A small self-supervised image encoder, trained from scratch: arch convnext.
Rows from block 5, named by matrix and row number. Each number is 128 + 32 x the weight over its row's rms, rounded and kept within 0 to 255. All counts start at 0. Numbers have three digits each. After the name is the row's rms in percent of the matrix's.
# f: depthwise 7x7 conv (model.blocks.5.mixer.f.weight, 128x1x7x7, trained with AdamW), a 7x7 kernel
f.0 082:131150120101126159107152126139094133162142121192143045154149122124162083023131132141119105129200135128113130107152184123077152121096114156097127096
f.1 114:109123147140126119118144158144078138148134151130091019109159127111089051044071111110145133102056097151133144149138098128154126124114144111120130137
f.2 082:100137147172118111120166143142151189121158161164138083146158135169094031040091157146129172134101131170136167130173155168116131111122143137135137122
f.3 155:119145138104127128136156145111094150136138132141063065129103140102086024020094103121152106072084084147127136128130105116128146140114133125124134128
f.4 088:157136175149146163132139173122148178133124141185124068157162177163129092049113137134181159102091161170149119167165161145134153137163163121179141129
f.5 077:118111124134119123103125104163131175095129119160213251192115165132153155117134163091139096104068136138124148154104095139112147127141116148164124125
f.6 080:097149107125136113125143164089080155107094113107024079071107146120147087058143179138136149114065133125115141157116105104170113103101123116096126102
f.7 085:120111125170143134122143085169182104130115123173193146148131152190108130191170134163192137169201158154169133109130191136118140122134141146157123097
f.8 105:149152090102118136155135118116100130110143118113133192142101117066127158255140089090118126113118104109147164108112081114158129127148124095132127142
f.9 121:142127115109118130141127119084145102131116105095182209131106121115138223245182100128120113163182147110121123105115121100132123119131106125120112123
f.10 095:139112135143131126102117138107070153088153193108072089128135179173133094034157126134135156194190184133127136100133112115100151136107098133109143138
f.11 082:150088080074103106126122105093102099094132090081097062126109100104109120081098110087111084080104145123087125114068066113102137126126081087099107118
f.12 103:130119156167146144122131168156132163137120152183122081117173171183087060020071177122158117109097099142128134132157149149130145133130148136158126128
f.13 102:144149136094138150127122119097080095151156114087056091052093113094080078078080091077104093081121086112133115110109120108103096153123152116114150148
f.14 096:137125116118121118146144090144146124108128114121147153157118118105162173184174140077123101052037101124125114145067048085113135145148091092133134156
f.15 104:117139130132129127119142111123136137119134120113082061083116136149139148163147165126154146208252187122154150161136180153154142124155119177137121130
f.16 090:093111093193146113122129122118195142109141100125127166165144101115126107215177103116129109091200167137088115109111189162123121097130118192147120124
f.17 085:147164134166125136139128150113148166136107139162180174179141161182201159181165165166149167118157122160179128141137191129140140166152156146183146117
f.18 097:139172137114126157136132114118097107154142142128093099112130112125094056083070105125134079039047086121110162134112077125159158173127119151123115165
f.19 091:105130120122102113132096139129128122132133134123154147157124116129101178246164083093086135171241149129149148109129178102098133123128117113114156121
f.20 098:153115133092146121149125122099126092113124118135129203171095146133152180255197107127125095140165157080147131108090142083138120134127152126129126137
f.21 077:101110115146114124094074119083093103134075080111098164140117094096114124138148066131124176161192193104119082136135159145122081099126208135145129135
f.22 110:141113140152143134145165145159135130154142133148093066117139137133108052029080130133168124090047078146159145175124092156148137126140150163141130146
f.23 112:146099121162104127138097140153140140127118135133152150127140115136131035036124112152147114059004088147135133169122121143147138119132133137142127115
f.24 122:155128126151100150115124094094097113094131132129075050075096113145136066069058070130137137094063119097101125101111101108131128135134131103081098105
f.25 086:123169090099138145155084149131149116173112120087134119066069113092063136153048040103131085139088109132104125130124151109143151158141095146115148131
f.26 097:127139143129098139141152168147102169172130128106119064104144123092104062097044124054080104099077085109120113160159116116181119120159121096145129143
f.27 093:103104151126127103132132135134165116142100097118106144160096114173208173219218172140113125169168158123129103148122140138127089100101095093124105108
f.28 105:156144123110147161112157167109114141129166128134053081102103164175087039044088124140162133069114110138158131174113123127141136139148128090152139143
f.29 068:142102100094110159086157171078146083171140152110072146066152086099095167124133150148099100104157087062085111100094132142100147130163091083141107128
f.30 114:162101122164133125138132107121141102126114114141158206124142144158158199217168145147126131184185121146110120092154198105109134156089123177125107147
f.31 116:137121106126128131122108120139180100119129104087173214106087120092118174253150098106116097147185084111145161114111135098153131127128116134132123128
f.32 099:132118158196150114138143148155126119158134169178154189197148157164153176109176125175163174165206179145157146129143150141143136139136155131132154136
f.33 114:119130135121136123113118109127129089124147093088204194046119114112101228191071091096109135119155111128150132140105080137138115121126131112149106138
f.34 103:132131097140113145104117102152176091160124116127175211132098121106134173233176099134120106101115081108139134148071074115161122136158102111133154110
f.35 098:120148124117104156122133139065087134111122090069107101070116099079117162227126090107101107184185160074118120108110136099128122147117101101098122140
f.36 070:108139097107101160093124139152080085158110153144074080048139162132172123095138181121124161137084058149150113107142137154107097111149166065127145096
f.37 113:128131145114127117138132124105101113128108109080078049056120096070092082048081103113110116075064071109120117137110113097108128124145125120141124136
f.38 104:131128123107136123114126156149107154153127155146081052100171150160108077063142114132161146180230156148160124124179199126128110119126133139135116147
f.39 094:151132111135115118156137103095125142122132103141145199143088124098116205230198081111106135157165154090124129096078097115108140138152132099156109153
f.40 101:110123147144137108127123152137130148148124166174077044141148131146139044010143165148148160110079160153136132152160131160109133109121128148135116130
f.41 088:104134111153119103121078109150135153079097129145145169187133103132140218198194156160144134200147168155145131122106148122119083110115141080112135129
f.42 074:143088118156140131131175138097101164148064152139172190196151154103184152174163158160146166153180154145104142142079163135132160121145160119110163094
f.43 111:136123121112113117123106127108101099143108077118102054053131084066107102072078110074089103076074089083129130114122130114119112108129108103099154097
f.44 094:143144109126112150138105147140092134164126143188174118159179104104141105071135140109075116048029097092108131141153166145138118104157178121160131136
f.45 110:130130151113141138127127158113102152110140156153057072106157144148160040013110153137139128101043141148135139159125103142146134122133133152133129125
f.46 119:132119133111131150132103156147104153125140150096091051113103122078111039067091086099076104077061086084102130148102132125141117107146129097143129129
f.47 064:157101140117093161135155110157109126067183196108110175164106165152170133082148160131200127124080123189183144103112113125123157155179118138118129137
f.48 100:104135117120129113111161129101125126124145130119045032088126122098091072007122129101137110115084121134112141120136125130095143103120120101153094116
f.49 091:122105120154131128103123168152101144152132193151080024139163162168181064056128171140106154125061133137136146133123167135140117117135118137124126138
f.50 084:111147117107135134121118131126100152125100144154159132174144142149131136000164115156139164118135150161119136115130108153122120092151141104146117116
f.51 099:125148108108127126137146107121101115142128104109125188126083134067083198239116073093133099118199116091131141135081110109116152149107146114119146125
f.52 093:150106104105146105134107147153122106117151141108076130084140119127082048119129139096125092062039053088108151159081127075140161123130119135128130143
f.53 097:145128100127147149113126138113072081116141134109057028067097158138115042073087129139096088113099144098109150152114128109130118105125129146145114109
f.54 132:118123119117112129134121141121114123126113117128173176168143114122163192248223110132094148171184178099114142131104103133134121116106125122105139117
f.55 102:135131125106145130120121104099138110101141099112139169158096121106153187255199086111117105167190138122115113102131093126098125152111113123146117128
f.56 110:141140109141162113152155127148100116150119145143043039071150160139142051092079156151134105082059103110137160165124121140140127125139139137146114158
f.57 090:098130120161115119136104115179165154108115152159100154148124123132094025030113128136157138075058093123137135131162106167151110100154161135121131134
f.58 121:119123128115126146125122106112097111116092143128150154166120154160183223216211169154111121174208162120116123107123140101123115117133109133126119130
f.59 089:108142132138135146126141151144162119132133080080156141143118085031063138092077054061116126162183132126122123116173171145144122143113153166119120132
f.60 097:112157147179138133127124135147138169115143163149089039091167134158113038068061155135166126099098101133162172138136144139146154111146137162131150107
f.61 090:142143124148125131141120077142118133104114100114200211161095129125142227222189113124135129164147137143145136102103099095141126152131125109128149136
f.62 097:112126121214078146117134104120199112115149141097158150121123138116155143169071145116114092099153126105095133116120201088148154118131137222094153114
f.63 100:116105162143131121131096155161156154145098163185144184206159159205158151070147187185154131117124151137131132159132129140126151133128188159160127137
f.64 127:144161092129127133149123115109094109133131136098086149124100128102149174255158103123090126184197135114117124111108147129106124155122105123123128144
f.65 103:143106134118118149133108126142172114124133077123225211078106119119114212147067097126106098068101132129129133127084112148138123167156110114147135127
f.66 103:144123165091065142155118103143070102141111152145182137091176154142122170083085131126099110134129107153100136103183091090138115159113183065078170147
f.67 103:108130144151130130127140148128133127140112144125053027152143123141128025015152148147152121113145110124126130146160165102141139121106129147115132121
f.68 108:129102139138141122129133154150116113092105124114102069174140127133082045092242158164145126086122214099127134146118095143114111125122117127147116147
f.69 095:135144122116124148139159107097097130107144115117176179140119142136141233183187121098120097203235131125147117124118116124120109141125128147141110148
f.70 106:131124100100149130097151142151094105164149094075103054082111106080081045098040098090142090120139111118116127146144142114130122101116147090117147102
f.71 098:118138119161117125129122145155176146140131171132144093127143158157124070034089154155155171057030121175131139154137139146145118095142150161140126127
f.72 099:119125141139123137126120144163125118100132156130054069187137145138107047030211159151140172105132168105110113138133134134105134126101162116112144133
f.73 128:151148161181160139144145145182212165161131136178182182172172133177179144126176160148144133109099106138158153161118110152161138138166120120126157129
f.74 093:096098115165132101096137108149146140085113111138159158090115113078139087133121144121077086085110066071068082125120091071123119129090111060086109119
f.75 104:119134119103137127129137108109116103129127090099100125069102107088128181255128121100084111147185133087106128109098131091135120127117125106123117128
f.76 082:136156124122105171118145093074130085116139136096114151112105138093143179178166118079076095142226123070109104099107164121095143127166113163085149126
f.77 135:160129137118143143111122148110101114138137142115061042089137155148091035035070129110126106084098077109133126130114117116145135156148113123146122146
f.78 096:105098171188148128108127129167180087131118144115182195172129157165138191160142170163151132188144133161112128141160181139111139133087151186114111120
f.79 089:137115106127100147130091133121137112114113121084165203155095107093106204255145096100105137141165118100133136118080134122161138136131132085138111130
f.80 074:112085122161113132125124147125155114118139130092070185149120069100089134145109121138139086104221146081119138134092210150139126138072133189133101127
f.81 098:128133126184148132113139122144190153109117160123210205147141170161158125141149138175138080053099072094126146119117076104123156128166104109131135137
f.82 093:141127107078146135119110129127064130137121137071118145080103126125101188177119083142060104219198143110107141085120111080098137133125114100133143115
f.83 083:145097112098111137111096147108150126113119124110195180151134121163149220227165153151093111081094078117106110163077128107131143122138110117143118115
f.84 095:138116158157131131115122134125156167118144143179157204139147147138174215163168132149139162178173163150169148102147184173137116150147128184156111158
f.85 121:131135124132141113135117139148141139126126138145124060106171130157122044000075132134129140102064103130145117146136130153131127138133117135129123134
f.86 101:119122121142101124145131096131172106092132105127213238161130112123143173227176141120150142130181142108144120099109169115126121125132126140106130127
f.87 098:122112169069121153117115110124095115095131125134122041104133137189118065016109151154154153130088137139153118125145097147141120117094177101108115111
f.88 098:113122132172145122124130153137129113138121155162059030124144148165127088016130161171180163140116177120138104106143112130122113114136124154140088131
f.89 104:125139150109132124157143139089076077167131118094019033062086106122166112158171150133104138099140102145101122136120102125156109132122121118124116139
f.90 096:126137089127139124133144157093140154124105149111143084120153133104135165154164139135111178233235202094132101151140153139098123124118096127106144127
f.91 111:098106138105099146130133110103084096110112114110062049085126102115099090057071090109081133081093108127102115127134072120138082092091123110101120129
f.92 111:132152107130116167142148139106116124147128129092108124067138129124102192239065092129110099162196063083127128121126141087169135146133128136112130144
f.93 117:121137151118147125121148133115079119156126139134127131103136141095116146255179075118152097118186148104133135152127096124142146136122147123131143121
f.94 100:141128111132152107124112093097131119144096063127150125096117093132145170204171134141189168176126161168163097094083065121138074111105092104093134093
f.95 103:157116111083121105167112101143056142093126120100080098143131115120083063054075067104116076097074136115132144108143086095110130106113107106097129128
f.96 084:138117129061111149146163137145077112175134123139114078063144146147167142093097190152110101087041068125149142149126086081136122102102143122141135105
f.97 093:106126121141154128106137149155116183113131077151097119165104101047116096091107101052143188186161160198136107176106142153133119118124123120161100108
f.98 082:131122110123112132127124125146176120159105146127171150124139140181117061083102150149134174031029110180129145138124100137118156106139172097149151108
f.99 113:112120079126088122121119090120105104127117080120146148121132086129172181228122134119123124196204134154110126149159182135125122111141156198143138097
f.100 123:130130115124114149116128115114121102115143113104138176146095116096143224255169110115111110164207130095131139090113136098139119127127120110125125122
f.101 105:121100143158157126095124146133161117133141127132102088085144120144109052000088134122134166113071117143164128115150115144147096129141125133115121130
f.102 101:142132118100127140126099130140149121119138113112190215107137109143100158199091147117134082070058079116134141193085078154143130115143146084145135124
f.103 079:142136139096163140112133166120084141168137091079043013043102108109135098145090131091123137139125110151135118158096130138122129135125113114149107137
f.104 090:116132143115140136108123136154142136110159137133101096120150110159116067028100133120121110070006081163155166162114099135137142128154130141146139110
f.105 095:104118125201163120100110134094196176110137126130114171176091121113097133157152134122138145115174183138096112143145190147108130101094107194194113095
f.106 086:118097115087137127138132111096091144105144155137054084181136142136135123091223138173151128116103177141138143111104053167112141116111162070159100129
f.107 081:107129123119124152098159153087095111118164076092122132123085101063118126228155094064084094164167142080110147121086107101139123123136100128087147123
f.108 096:141134174135156141125150137160099158134158172129070093107134150173121089046116173157183201174148140197176152127152125141150135125120159152144132126
f.109 075:156094114151109134133147125134186108098152087135211163089131144083057167160035069099146128113096133145125158110128115121129178140135108137150124118
f.110 083:150123124079153147116139113083066094132154155117137162161136141155144163142166094158117172179159153159152171138049057145136136151141135073094136178
f.111 060:130137146122175147097085145152062110091165189156113095171162120118072148103192088119173170139158183166164120117173130126088122156124157137116131154
f.112 136:118149150120134141125121148122134148115114161145125123153164137187200158139203170179158175192199205159154124148166165150130133131131128153126140119
f.113 082:121114147232075121124122142137181091130102122116130173087128126134132114170092138138122100122168112118127134147137182084138122124105136234075110115
f.114 071:160155158092156123154140124128125132169100148142129129102181167117114140111171143114126203137090148102125114177203170191167139097143199155177144130
f.115 116:145125133112132136127112100124151147106111109137203208159119154153105219223150132134112125181208132134116108097146143124139101143130143126106144129
f.116 114:139122129120126109138122090138143124117128111135193204153131126144158222255176133124116132161189151115126099121148133117113139126118131138124137122
f.117 104:131138108117135131131134126149162133130129119115134142096124128107122034060051104146146098027062069123129143150138144113152164129111168150144115115
f.118 073:127137132120129124127114148107132133121129135135127100121142141197191130201131199179040079100092093087035121154132122133135121133144131108142139128
f.119 104:114120119123119137156138132143166119114129097081056126057073126138078025117106098114136092102124078086153126137079152160142113141117148159135100166
f.120 088:115168113118143139161172122139138097140156096091082070087099099100073101094051107115140090073100038106134129155083127129131145142144135099149143124
f.121 096:105136120116114139126130135097139104116135112082063075045126119118098058116056084106112085094080057106137123108088146108103120117109128092122144110
f.122 092:109120132102134143118133119102114102147091124131156131160117137182226193223179185209156133130118101149123106134114134133149106117111117126113108132
f.123 140:111130125136124115138130133169114156138107137155077029120147134128120043000120102135123143134143135117129118129132155140118111130108137145108138127
f.124 097:108125107131106122115128104133140106119128121104138186176101090126115231205157128161138162200191173158110109110103097137121116094117148095112113104
f.125 118:127119139135145120121131094157160125094122137129159237188118118080156206220173116128106125185171147120111104117139158126121116136122106120129126129
f.126 093:152125131136111090136116114132125124149131091115050110061120147123133046150110083096121096037054077104123154111093115122123137121163104131104149137
f.127 118:123143119140147107142149121168106137115127158129070064138155128124143019001084131151123150101086128141130144120146139146110132129136111139144106138