config = dict(
    crop_scale_min=0.3,
    isotropic=False,
    kernel_size=7,
    projector_hidden_layers=2,
    lr_schedule='cosine',
    adamw_weight_decay_other_params=0.05,
)
Rows from block 4 of a small self-supervised image encoder, named by matrix and row number. Rows with one number belong to one neuron. Each number is 200 + 40 x the weight over its row's rms, rounded and kept within 0 to 999. All counts start at 0.
After each neuron's rows are labels from the 100 images, of 14848, where the neuron reaches its highest value: "responds to" is what is common among them. Only what is clearly more common there than usual is listed. The data: photos of plants, animals and fungi (iNaturalist).
# fc1: MLP up (model.blocks.4.mlp.fc1.weight, 768x128), inputs 0-127
# fc2: MLP down (model.blocks.4.mlp.fc2.weight, 128x768, transposed), outputs 0-127

fc1.526,208,200,144,199,170,238,200,200,200,214,337,145,201,194,201,200,194,300,199,200,188,86,202,200,210,261,199,256,256,191,212,234,201,134,187,222,194,218,196,200,200,180,200,192,199,185,205,182,200,200,200,200,240,215,202,237,199,191,86,241,200,187,205,213,218,200,201,202,200,194,200,200,226,190,199,200,201,192,254,200,172,241,186,218,201,241,170,202,337,200,201,238,202,342,236,200,158,205,201,265,200,260,0,182,131,188,197,191,193,216,200,212,201,198,199,156,205,201,205,200,222,228,206,263,159,200,200,172
fc2.526,199,98,294,174,197,212,227,165,196,197,182,200,210,151,159,231,192,191,207,190,226,230,196,291,200,197,154,183,387,201,184,143,202,261,154,112,199,197,201,182,198,172,201,201,175,193,246,203,188,163,200,204,221,214,196,180,214,202,141,203,199,237,200,200,182,165,205,193,273,209,195,144,200,198,191,231,198,206,199,168,200,199,276,156,325,156,230,200,201,181,198,185,169,204,199,164,185,214,199,201,251,190,200,71,201,200,313,176,205,193,217,268,206,200,218,221,147,197,199,195,200,200,215,200,141,251,306,177
responds to: order Lepidoptera

fc1.353,200,255,176,203,209,162,202,197,209,262,206,146,196,166,240,201,208,163,205,202,200,158,198,204,200,200,223,199,205,113,217,200,183,201,202,197,201,221,141,195,273,201,243,210,208,194,174,153,112,220,193,201,323,201,0,202,211,103,255,222,130,217,200,200,201,199,198,198,200,190,227,152,201,195,200,231,163,199,212,196,206,134,237,44,201,171,200,126,194,231,199,194,200,256,198,187,200,205,202,179,212,204,201,194,200,186,230,200,135,193,195,292,200,209,214,192,206,180,198,200,190,256,172,176,222,268,200,213
fc2.353,193,176,181,204,160,202,202,270,198,217,185,201,213,172,199,197,204,173,130,196,181,184,208,191,204,259,200,100,174,129,202,138,201,319,200,203,169,200,142,193,191,197,200,180,180,201,200,204,154,204,204,164,200,185,118,220,201,201,219,208,232,230,198,202,204,101,226,265,323,200,196,201,199,200,143,190,200,222,197,198,192,195,186,229,200,199,228,132,143,130,196,177,200,201,197,212,175,200,164,200,207,154,164,182,202,200,272,196,210,207,189,273,127,201,198,179,214,198,202,15,215,95,205,77,200,228,211,221
responds to: class Aves; order Passeriformes

fc1.496,216,300,200,200,199,184,156,199,246,200,184,143,201,200,213,153,201,183,200,200,202,198,200,203,198,171,156,201,196,202,213,199,50,200,207,175,118,200,201,209,206,188,207,180,200,78,200,197,243,377,195,196,240,319,203,149,215,157,178,200,122,242,200,201,230,200,224,195,200,201,195,250,147,203,201,138,202,200,194,200,157,191,216,287,207,222,91,200,175,200,157,201,200,248,300,195,187,256,200,235,205,151,183,226,202,200,198,193,200,202,194,150,215,195,200,205,103,211,202,200,200,201,204,268,224,189,200,193
fc2.496,261,200,200,183,167,162,199,200,140,162,259,196,175,168,195,207,198,200,196,202,200,219,224,196,199,204,233,217,201,188,238,355,200,103,179,190,200,200,135,201,198,207,213,196,201,185,200,194,199,203,175,231,184,218,201,257,208,163,200,201,205,88,189,201,270,210,214,228,217,212,202,282,185,366,200,199,203,201,202,221,206,237,197,224,207,204,201,197,200,209,202,200,200,206,199,356,196,201,212,0,253,228,189,276,203,199,204,200,179,200,199,154,209,208,181,201,213,188,200,180,199,200,172,218,178,191,197,213
responds to: class Aves; order Passeriformes

fc1.643,153,194,192,200,156,199,206,200,179,200,225,344,201,200,11,200,206,211,209,203,149,163,189,201,200,355,183,200,207,67,201,208,243,243,201,200,177,202,208,201,206,199,213,200,200,200,197,198,200,196,230,190,200,175,200,225,206,119,202,97,217,201,200,142,200,199,196,200,201,200,192,202,201,200,199,200,199,201,200,211,200,204,203,156,199,215,200,201,144,201,253,200,221,199,177,201,200,195,221,71,200,266,272,200,200,115,83,200,217,164,201,214,212,156,258,200,209,200,179,202,197,204,137,200,201,209,214,186
fc2.643,53,206,206,201,183,210,195,150,213,199,202,235,216,196,0,179,193,201,220,216,174,160,178,210,205,193,214,189,268,163,200,254,263,138,285,199,208,195,195,200,196,206,199,209,182,183,209,198,200,204,258,284,219,200,202,216,211,164,173,207,197,200,200,202,187,106,205,83,194,209,201,199,175,205,204,147,193,208,198,205,241,139,243,212,200,188,200,200,127,203,200,204,221,192,207,207,198,198,134,200,182,195,180,193,222,198,197,199,188,193,192,238,190,198,199,210,141,198,181,201,196,262,204,218,239,175,197,62
responds to: phylum Arthropoda; class Insecta

fc1.547,238,232,200,200,185,147,125,200,202,208,200,150,202,238,200,135,200,198,193,201,202,218,218,293,101,204,200,183,200,281,201,350,233,199,199,216,137,203,200,183,79,201,201,200,216,200,245,167,228,199,205,227,117,200,98,241,142,200,70,204,161,233,159,199,140,200,179,195,201,201,202,201,198,159,200,120,244,202,164,159,200,200,197,203,207,192,196,187,193,199,195,198,200,194,27,198,200,199,200,244,183,236,109,202,196,200,199,200,200,207,231,200,199,217,150,179,190,173,202,200,223,175,178,201,202,211,226,243
fc2.547,310,205,185,186,200,158,200,286,201,214,271,201,277,201,163,144,200,198,200,210,156,270,201,200,200,208,203,209,222,198,196,164,200,200,54,282,192,196,114,178,267,131,239,198,195,200,189,196,200,190,248,206,171,200,207,167,180,205,199,342,216,202,204,199,210,307,200,203,223,212,137,201,220,201,179,204,181,169,202,186,198,198,97,191,201,186,159,197,198,202,174,220,205,242,169,200,207,121,116,154,204,198,203,194,211,202,200,332,186,213,247,206,200,198,156,208,200,201,91,183,193,200,180,177,200,199,192,202
responds to: order Lepidoptera

fc1.444,127,200,99,193,196,215,199,213,209,282,181,200,196,199,199,161,199,198,200,267,200,226,200,198,200,80,397,199,205,193,200,199,200,199,201,200,202,215,199,199,151,200,200,120,200,194,200,198,210,202,202,201,159,199,200,183,200,201,169,201,188,200,264,200,200,122,201,239,200,203,196,210,201,0,169,202,197,207,200,199,199,200,198,211,184,198,229,198,200,198,200,303,200,190,192,201,101,183,220,161,195,195,200,203,179,203,200,331,220,201,263,194,202,200,199,139,200,223,197,200,200,135,200,200,201,200,211,199
fc2.444,201,204,201,200,312,201,201,199,200,200,200,192,200,203,200,200,201,243,197,231,200,200,197,200,200,199,200,210,209,211,210,223,200,177,204,200,174,196,200,355,201,211,201,200,200,193,202,203,200,200,201,198,201,200,201,196,202,184,141,197,181,200,198,206,324,292,201,200,194,203,264,200,206,200,204,203,199,200,209,200,200,200,199,200,202,237,4,199,154,203,191,202,211,202,143,201,200,201,200,200,198,287,198,49,198,199,206,426,201,219,201,203,200,231,163,208,200,198,197,201,200,200,204,200,201,201,224,199
responds to: phylum Arthropoda; class Insecta

fc1.79,219,132,196,199,145,284,153,199,154,196,189,216,180,200,164,190,182,268,126,244,178,163,280,199,200,200,200,175,179,235,205,225,186,200,198,181,196,200,213,200,200,202,200,97,200,200,199,200,199,222,200,143,201,205,197,200,195,200,116,105,232,200,102,149,209,210,218,200,200,198,209,200,195,200,200,199,200,227,253,200,199,202,183,200,277,284,200,218,370,200,199,182,208,195,199,199,110,204,207,200,163,287,149,102,67,204,200,206,200,200,223,243,199,202,159,207,184,199,192,201,200,200,199,200,329,200,200,202
fc2.79,196,192,176,200,295,199,217,297,296,184,158,200,188,178,188,200,201,16,200,203,202,201,209,184,223,185,200,177,247,195,103,194,93,200,199,186,197,199,201,198,201,200,200,200,199,252,203,202,286,271,163,196,193,199,168,210,205,200,192,200,217,202,203,157,187,200,207,239,200,199,200,199,191,154,191,194,214,270,176,214,201,200,101,252,201,201,200,162,197,199,200,160,226,196,184,0,200,199,201,132,162,246,205,227,182,200,191,199,200,251,162,200,203,198,256,204,200,203,200,197,192,200,198,276,207,206,223,204
responds to: phylum Arthropoda; class Insecta; order Lepidoptera

fc1.490,209,4,203,195,186,200,214,200,247,217,200,188,204,225,206,159,200,198,187,200,172,207,203,213,200,212,208,237,195,213,190,196,190,196,216,198,207,249,155,200,201,203,205,197,201,175,204,242,189,198,194,166,153,213,245,239,192,192,208,173,201,80,200,214,206,200,203,209,200,217,208,109,105,200,200,152,152,197,200,139,193,240,219,53,195,333,214,211,194,180,159,200,200,294,268,145,259,196,154,203,227,145,190,199,200,198,201,207,172,168,190,324,175,191,209,284,228,199,199,200,184,200,233,190,204,270,199,200
fc2.490,259,202,229,200,184,170,200,179,215,187,118,195,203,349,207,196,177,204,168,215,191,200,196,200,199,110,204,213,197,218,220,243,153,171,241,347,192,226,239,270,203,254,200,206,165,176,201,215,200,200,95,180,205,216,231,198,199,97,179,192,197,210,216,96,198,204,218,200,185,196,210,199,163,201,200,246,190,185,200,173,198,197,205,183,207,210,198,198,212,274,198,170,309,200,213,217,202,185,280,252,283,259,154,201,225,199,179,192,206,232,208,189,275,203,235,202,197,200,190,214,166,183,200,334,195,191,221,286
responds to: order Lepidoptera

fc1.52,200,200,210,200,221,197,203,160,206,200,307,239,201,182,199,186,207,163,203,239,240,274,194,201,205,201,200,193,226,255,124,216,127,206,235,188,203,200,200,200,131,236,200,186,220,195,204,373,200,198,198,200,257,164,189,199,144,176,200,195,200,204,54,179,70,206,200,199,200,198,201,200,196,225,200,168,275,200,200,226,204,218,131,156,287,227,203,200,154,199,197,213,235,207,199,106,200,204,200,184,176,203,200,199,120,192,192,200,172,158,197,203,361,203,199,200,201,206,204,200,196,198,190,200,147,204,264,201
fc2.52,200,248,160,194,200,277,263,199,152,131,189,153,262,199,216,204,136,201,237,201,200,211,199,176,200,174,219,198,237,128,200,207,200,200,250,180,200,229,232,274,162,165,200,199,189,205,199,181,201,200,172,202,223,201,140,227,313,140,49,201,195,205,199,167,200,200,200,47,168,161,201,200,289,200,200,246,199,215,202,196,200,199,199,57,199,209,188,160,200,198,216,203,262,200,197,276,200,191,200,196,200,208,200,197,158,200,210,200,201,344,240,197,198,200,192,220,200,200,202,143,132,198,151,199,216,223,201,196
responds to: phylum Arthropoda; class Insecta; order Odonata

fc1.144,205,201,194,208,122,176,198,150,267,194,218,281,149,236,196,201,199,249,199,199,356,260,218,209,202,204,199,233,200,200,269,200,193,174,111,203,216,201,226,199,211,203,184,198,201,292,190,203,200,206,200,200,183,200,133,160,159,243,202,207,272,190,186,205,201,200,223,199,201,199,213,202,183,178,203,201,136,194,200,223,292,41,216,201,206,172,209,201,96,182,180,203,197,138,152,150,197,199,198,248,199,117,235,335,202,201,188,200,200,202,201,71,200,199,199,201,232,205,200,200,200,200,188,191,238,183,211,194
fc2.144,227,272,200,201,199,200,183,192,200,210,251,160,170,194,184,200,193,226,199,245,199,203,178,199,201,158,199,219,163,200,265,205,205,373,76,213,218,157,172,181,169,254,183,209,207,120,200,198,205,189,129,199,178,208,319,201,243,182,217,201,201,199,199,151,66,198,207,192,189,194,194,213,203,195,183,201,196,199,202,208,206,193,248,200,191,142,204,200,215,92,198,205,194,230,188,200,206,189,199,212,200,223,48,193,200,200,187,202,200,196,207,320,249,199,219,195,211,219,197,197,200,216,191,200,190,180,311,270
responds to: phylum Arthropoda; class Insecta; order Lepidoptera

fc1.40,213,200,242,200,178,200,207,201,200,47,208,200,252,190,249,188,176,199,150,194,221,189,207,190,197,187,221,200,113,146,232,200,190,200,202,155,200,200,105,156,347,201,137,200,200,208,135,189,200,200,202,186,320,200,201,200,201,158,216,200,78,209,190,197,200,204,261,190,200,182,199,174,54,197,200,197,139,77,200,200,203,262,185,254,203,229,116,228,198,200,164,208,200,203,202,187,241,200,188,194,205,188,130,206,160,156,165,249,197,159,198,237,200,201,203,163,200,184,209,197,203,215,200,191,199,230,179,201
fc2.40,279,212,234,198,200,256,199,298,120,96,188,201,205,198,225,199,194,188,220,119,187,210,198,223,194,200,191,200,184,185,200,212,272,200,170,202,197,124,180,298,199,226,198,200,177,214,199,214,199,234,108,200,206,187,187,262,222,199,191,203,304,212,102,201,218,366,226,200,203,200,222,201,196,199,184,203,197,201,197,293,203,212,207,291,188,93,200,160,222,201,200,200,208,200,162,180,169,194,227,199,184,201,199,200,264,282,247,211,191,197,186,200,204,200,165,170,202,202,200,245,200,92,223,207,205,192,199,274
responds to: class Aves

fc1.518,202,290,275,195,190,201,191,212,202,174,192,126,132,193,176,209,200,204,201,206,201,196,178,202,197,194,180,207,200,343,239,200,193,200,214,195,214,200,188,189,200,113,149,194,160,292,200,199,189,206,201,199,200,210,56,199,201,240,198,258,194,227,200,200,202,196,230,194,200,210,206,187,196,175,200,206,210,200,164,146,214,190,210,312,212,202,193,200,217,183,205,198,234,210,110,205,200,207,160,202,174,237,70,296,202,205,248,189,234,191,175,173,200,198,120,201,160,186,213,177,229,71,225,240,140,92,217,200
fc2.518,180,201,181,149,122,215,206,194,214,212,175,173,202,225,201,218,192,138,241,263,216,197,145,178,199,195,205,201,193,211,201,203,200,54,200,255,200,215,80,209,191,197,201,200,235,199,125,200,202,215,109,203,204,200,251,260,215,200,195,207,108,196,201,164,197,202,200,222,201,312,214,199,199,177,200,148,181,203,197,175,197,200,199,200,203,281,279,200,199,195,214,200,240,200,206,201,191,188,0,189,259,216,123,169,226,185,199,199,193,205,218,202,209,201,235,194,201,259,200,231,275,193,190,198,208,207,199,290
responds to: order Lepidoptera

fc1.208,193,198,220,188,202,214,198,200,226,200,202,200,200,202,193,200,201,244,194,190,229,193,199,271,212,200,183,197,206,206,201,195,220,200,159,200,205,200,200,199,198,117,148,210,180,206,206,199,199,224,193,128,202,212,194,197,156,195,0,170,163,190,203,201,199,200,199,137,200,199,196,216,187,200,200,200,210,201,250,200,233,216,202,119,64,110,198,224,211,210,158,200,208,175,203,201,204,192,200,206,143,249,238,242,183,201,200,222,200,201,197,200,194,178,200,189,199,200,204,199,236,165,49,193,235,178,200,200
fc2.208,172,197,184,202,202,189,205,201,204,151,164,96,247,201,212,200,232,204,200,209,189,224,122,193,209,198,200,341,197,217,200,185,199,99,208,208,232,193,197,193,168,308,196,237,174,184,200,169,184,158,234,185,190,201,200,208,208,152,118,217,189,194,24,159,204,208,203,256,181,168,282,219,221,189,200,200,190,296,200,212,202,207,242,201,202,213,172,201,200,192,171,210,204,158,207,200,248,218,199,197,200,157,199,220,193,163,200,183,205,202,164,202,289,209,219,233,174,217,197,241,200,173,200,198,197,83,47,200
responds to: order Lepidoptera

fc1.37,200,236,201,177,204,181,86,201,200,135,204,223,197,161,190,200,179,213,189,195,217,198,201,238,238,200,31,183,230,202,225,197,201,200,182,188,198,217,205,361,57,209,168,203,188,202,198,183,200,200,174,163,201,228,210,199,200,209,224,198,159,200,198,244,200,201,325,207,203,201,196,199,201,200,202,186,213,200,218,211,200,203,197,149,194,291,249,268,101,145,256,203,200,214,199,197,187,202,186,203,218,207,64,83,200,206,200,201,181,210,201,200,199,208,235,202,200,200,139,198,197,145,194,194,216,177,198,193
fc2.37,225,205,180,200,277,206,187,204,187,169,242,211,185,119,207,204,81,271,200,204,226,133,185,165,201,196,226,231,167,209,171,173,183,169,266,195,235,298,211,200,174,213,195,188,269,202,190,187,178,196,198,278,218,199,43,200,171,195,221,202,115,237,214,125,203,201,187,196,215,201,202,208,152,202,199,233,218,176,62,199,198,163,269,186,215,179,282,191,201,200,228,233,165,199,210,200,203,179,232,200,200,202,199,200,191,141,266,200,202,193,223,50,200,211,182,182,160,201,295,195,200,201,205,158,210,222,204,186
responds to: class Aves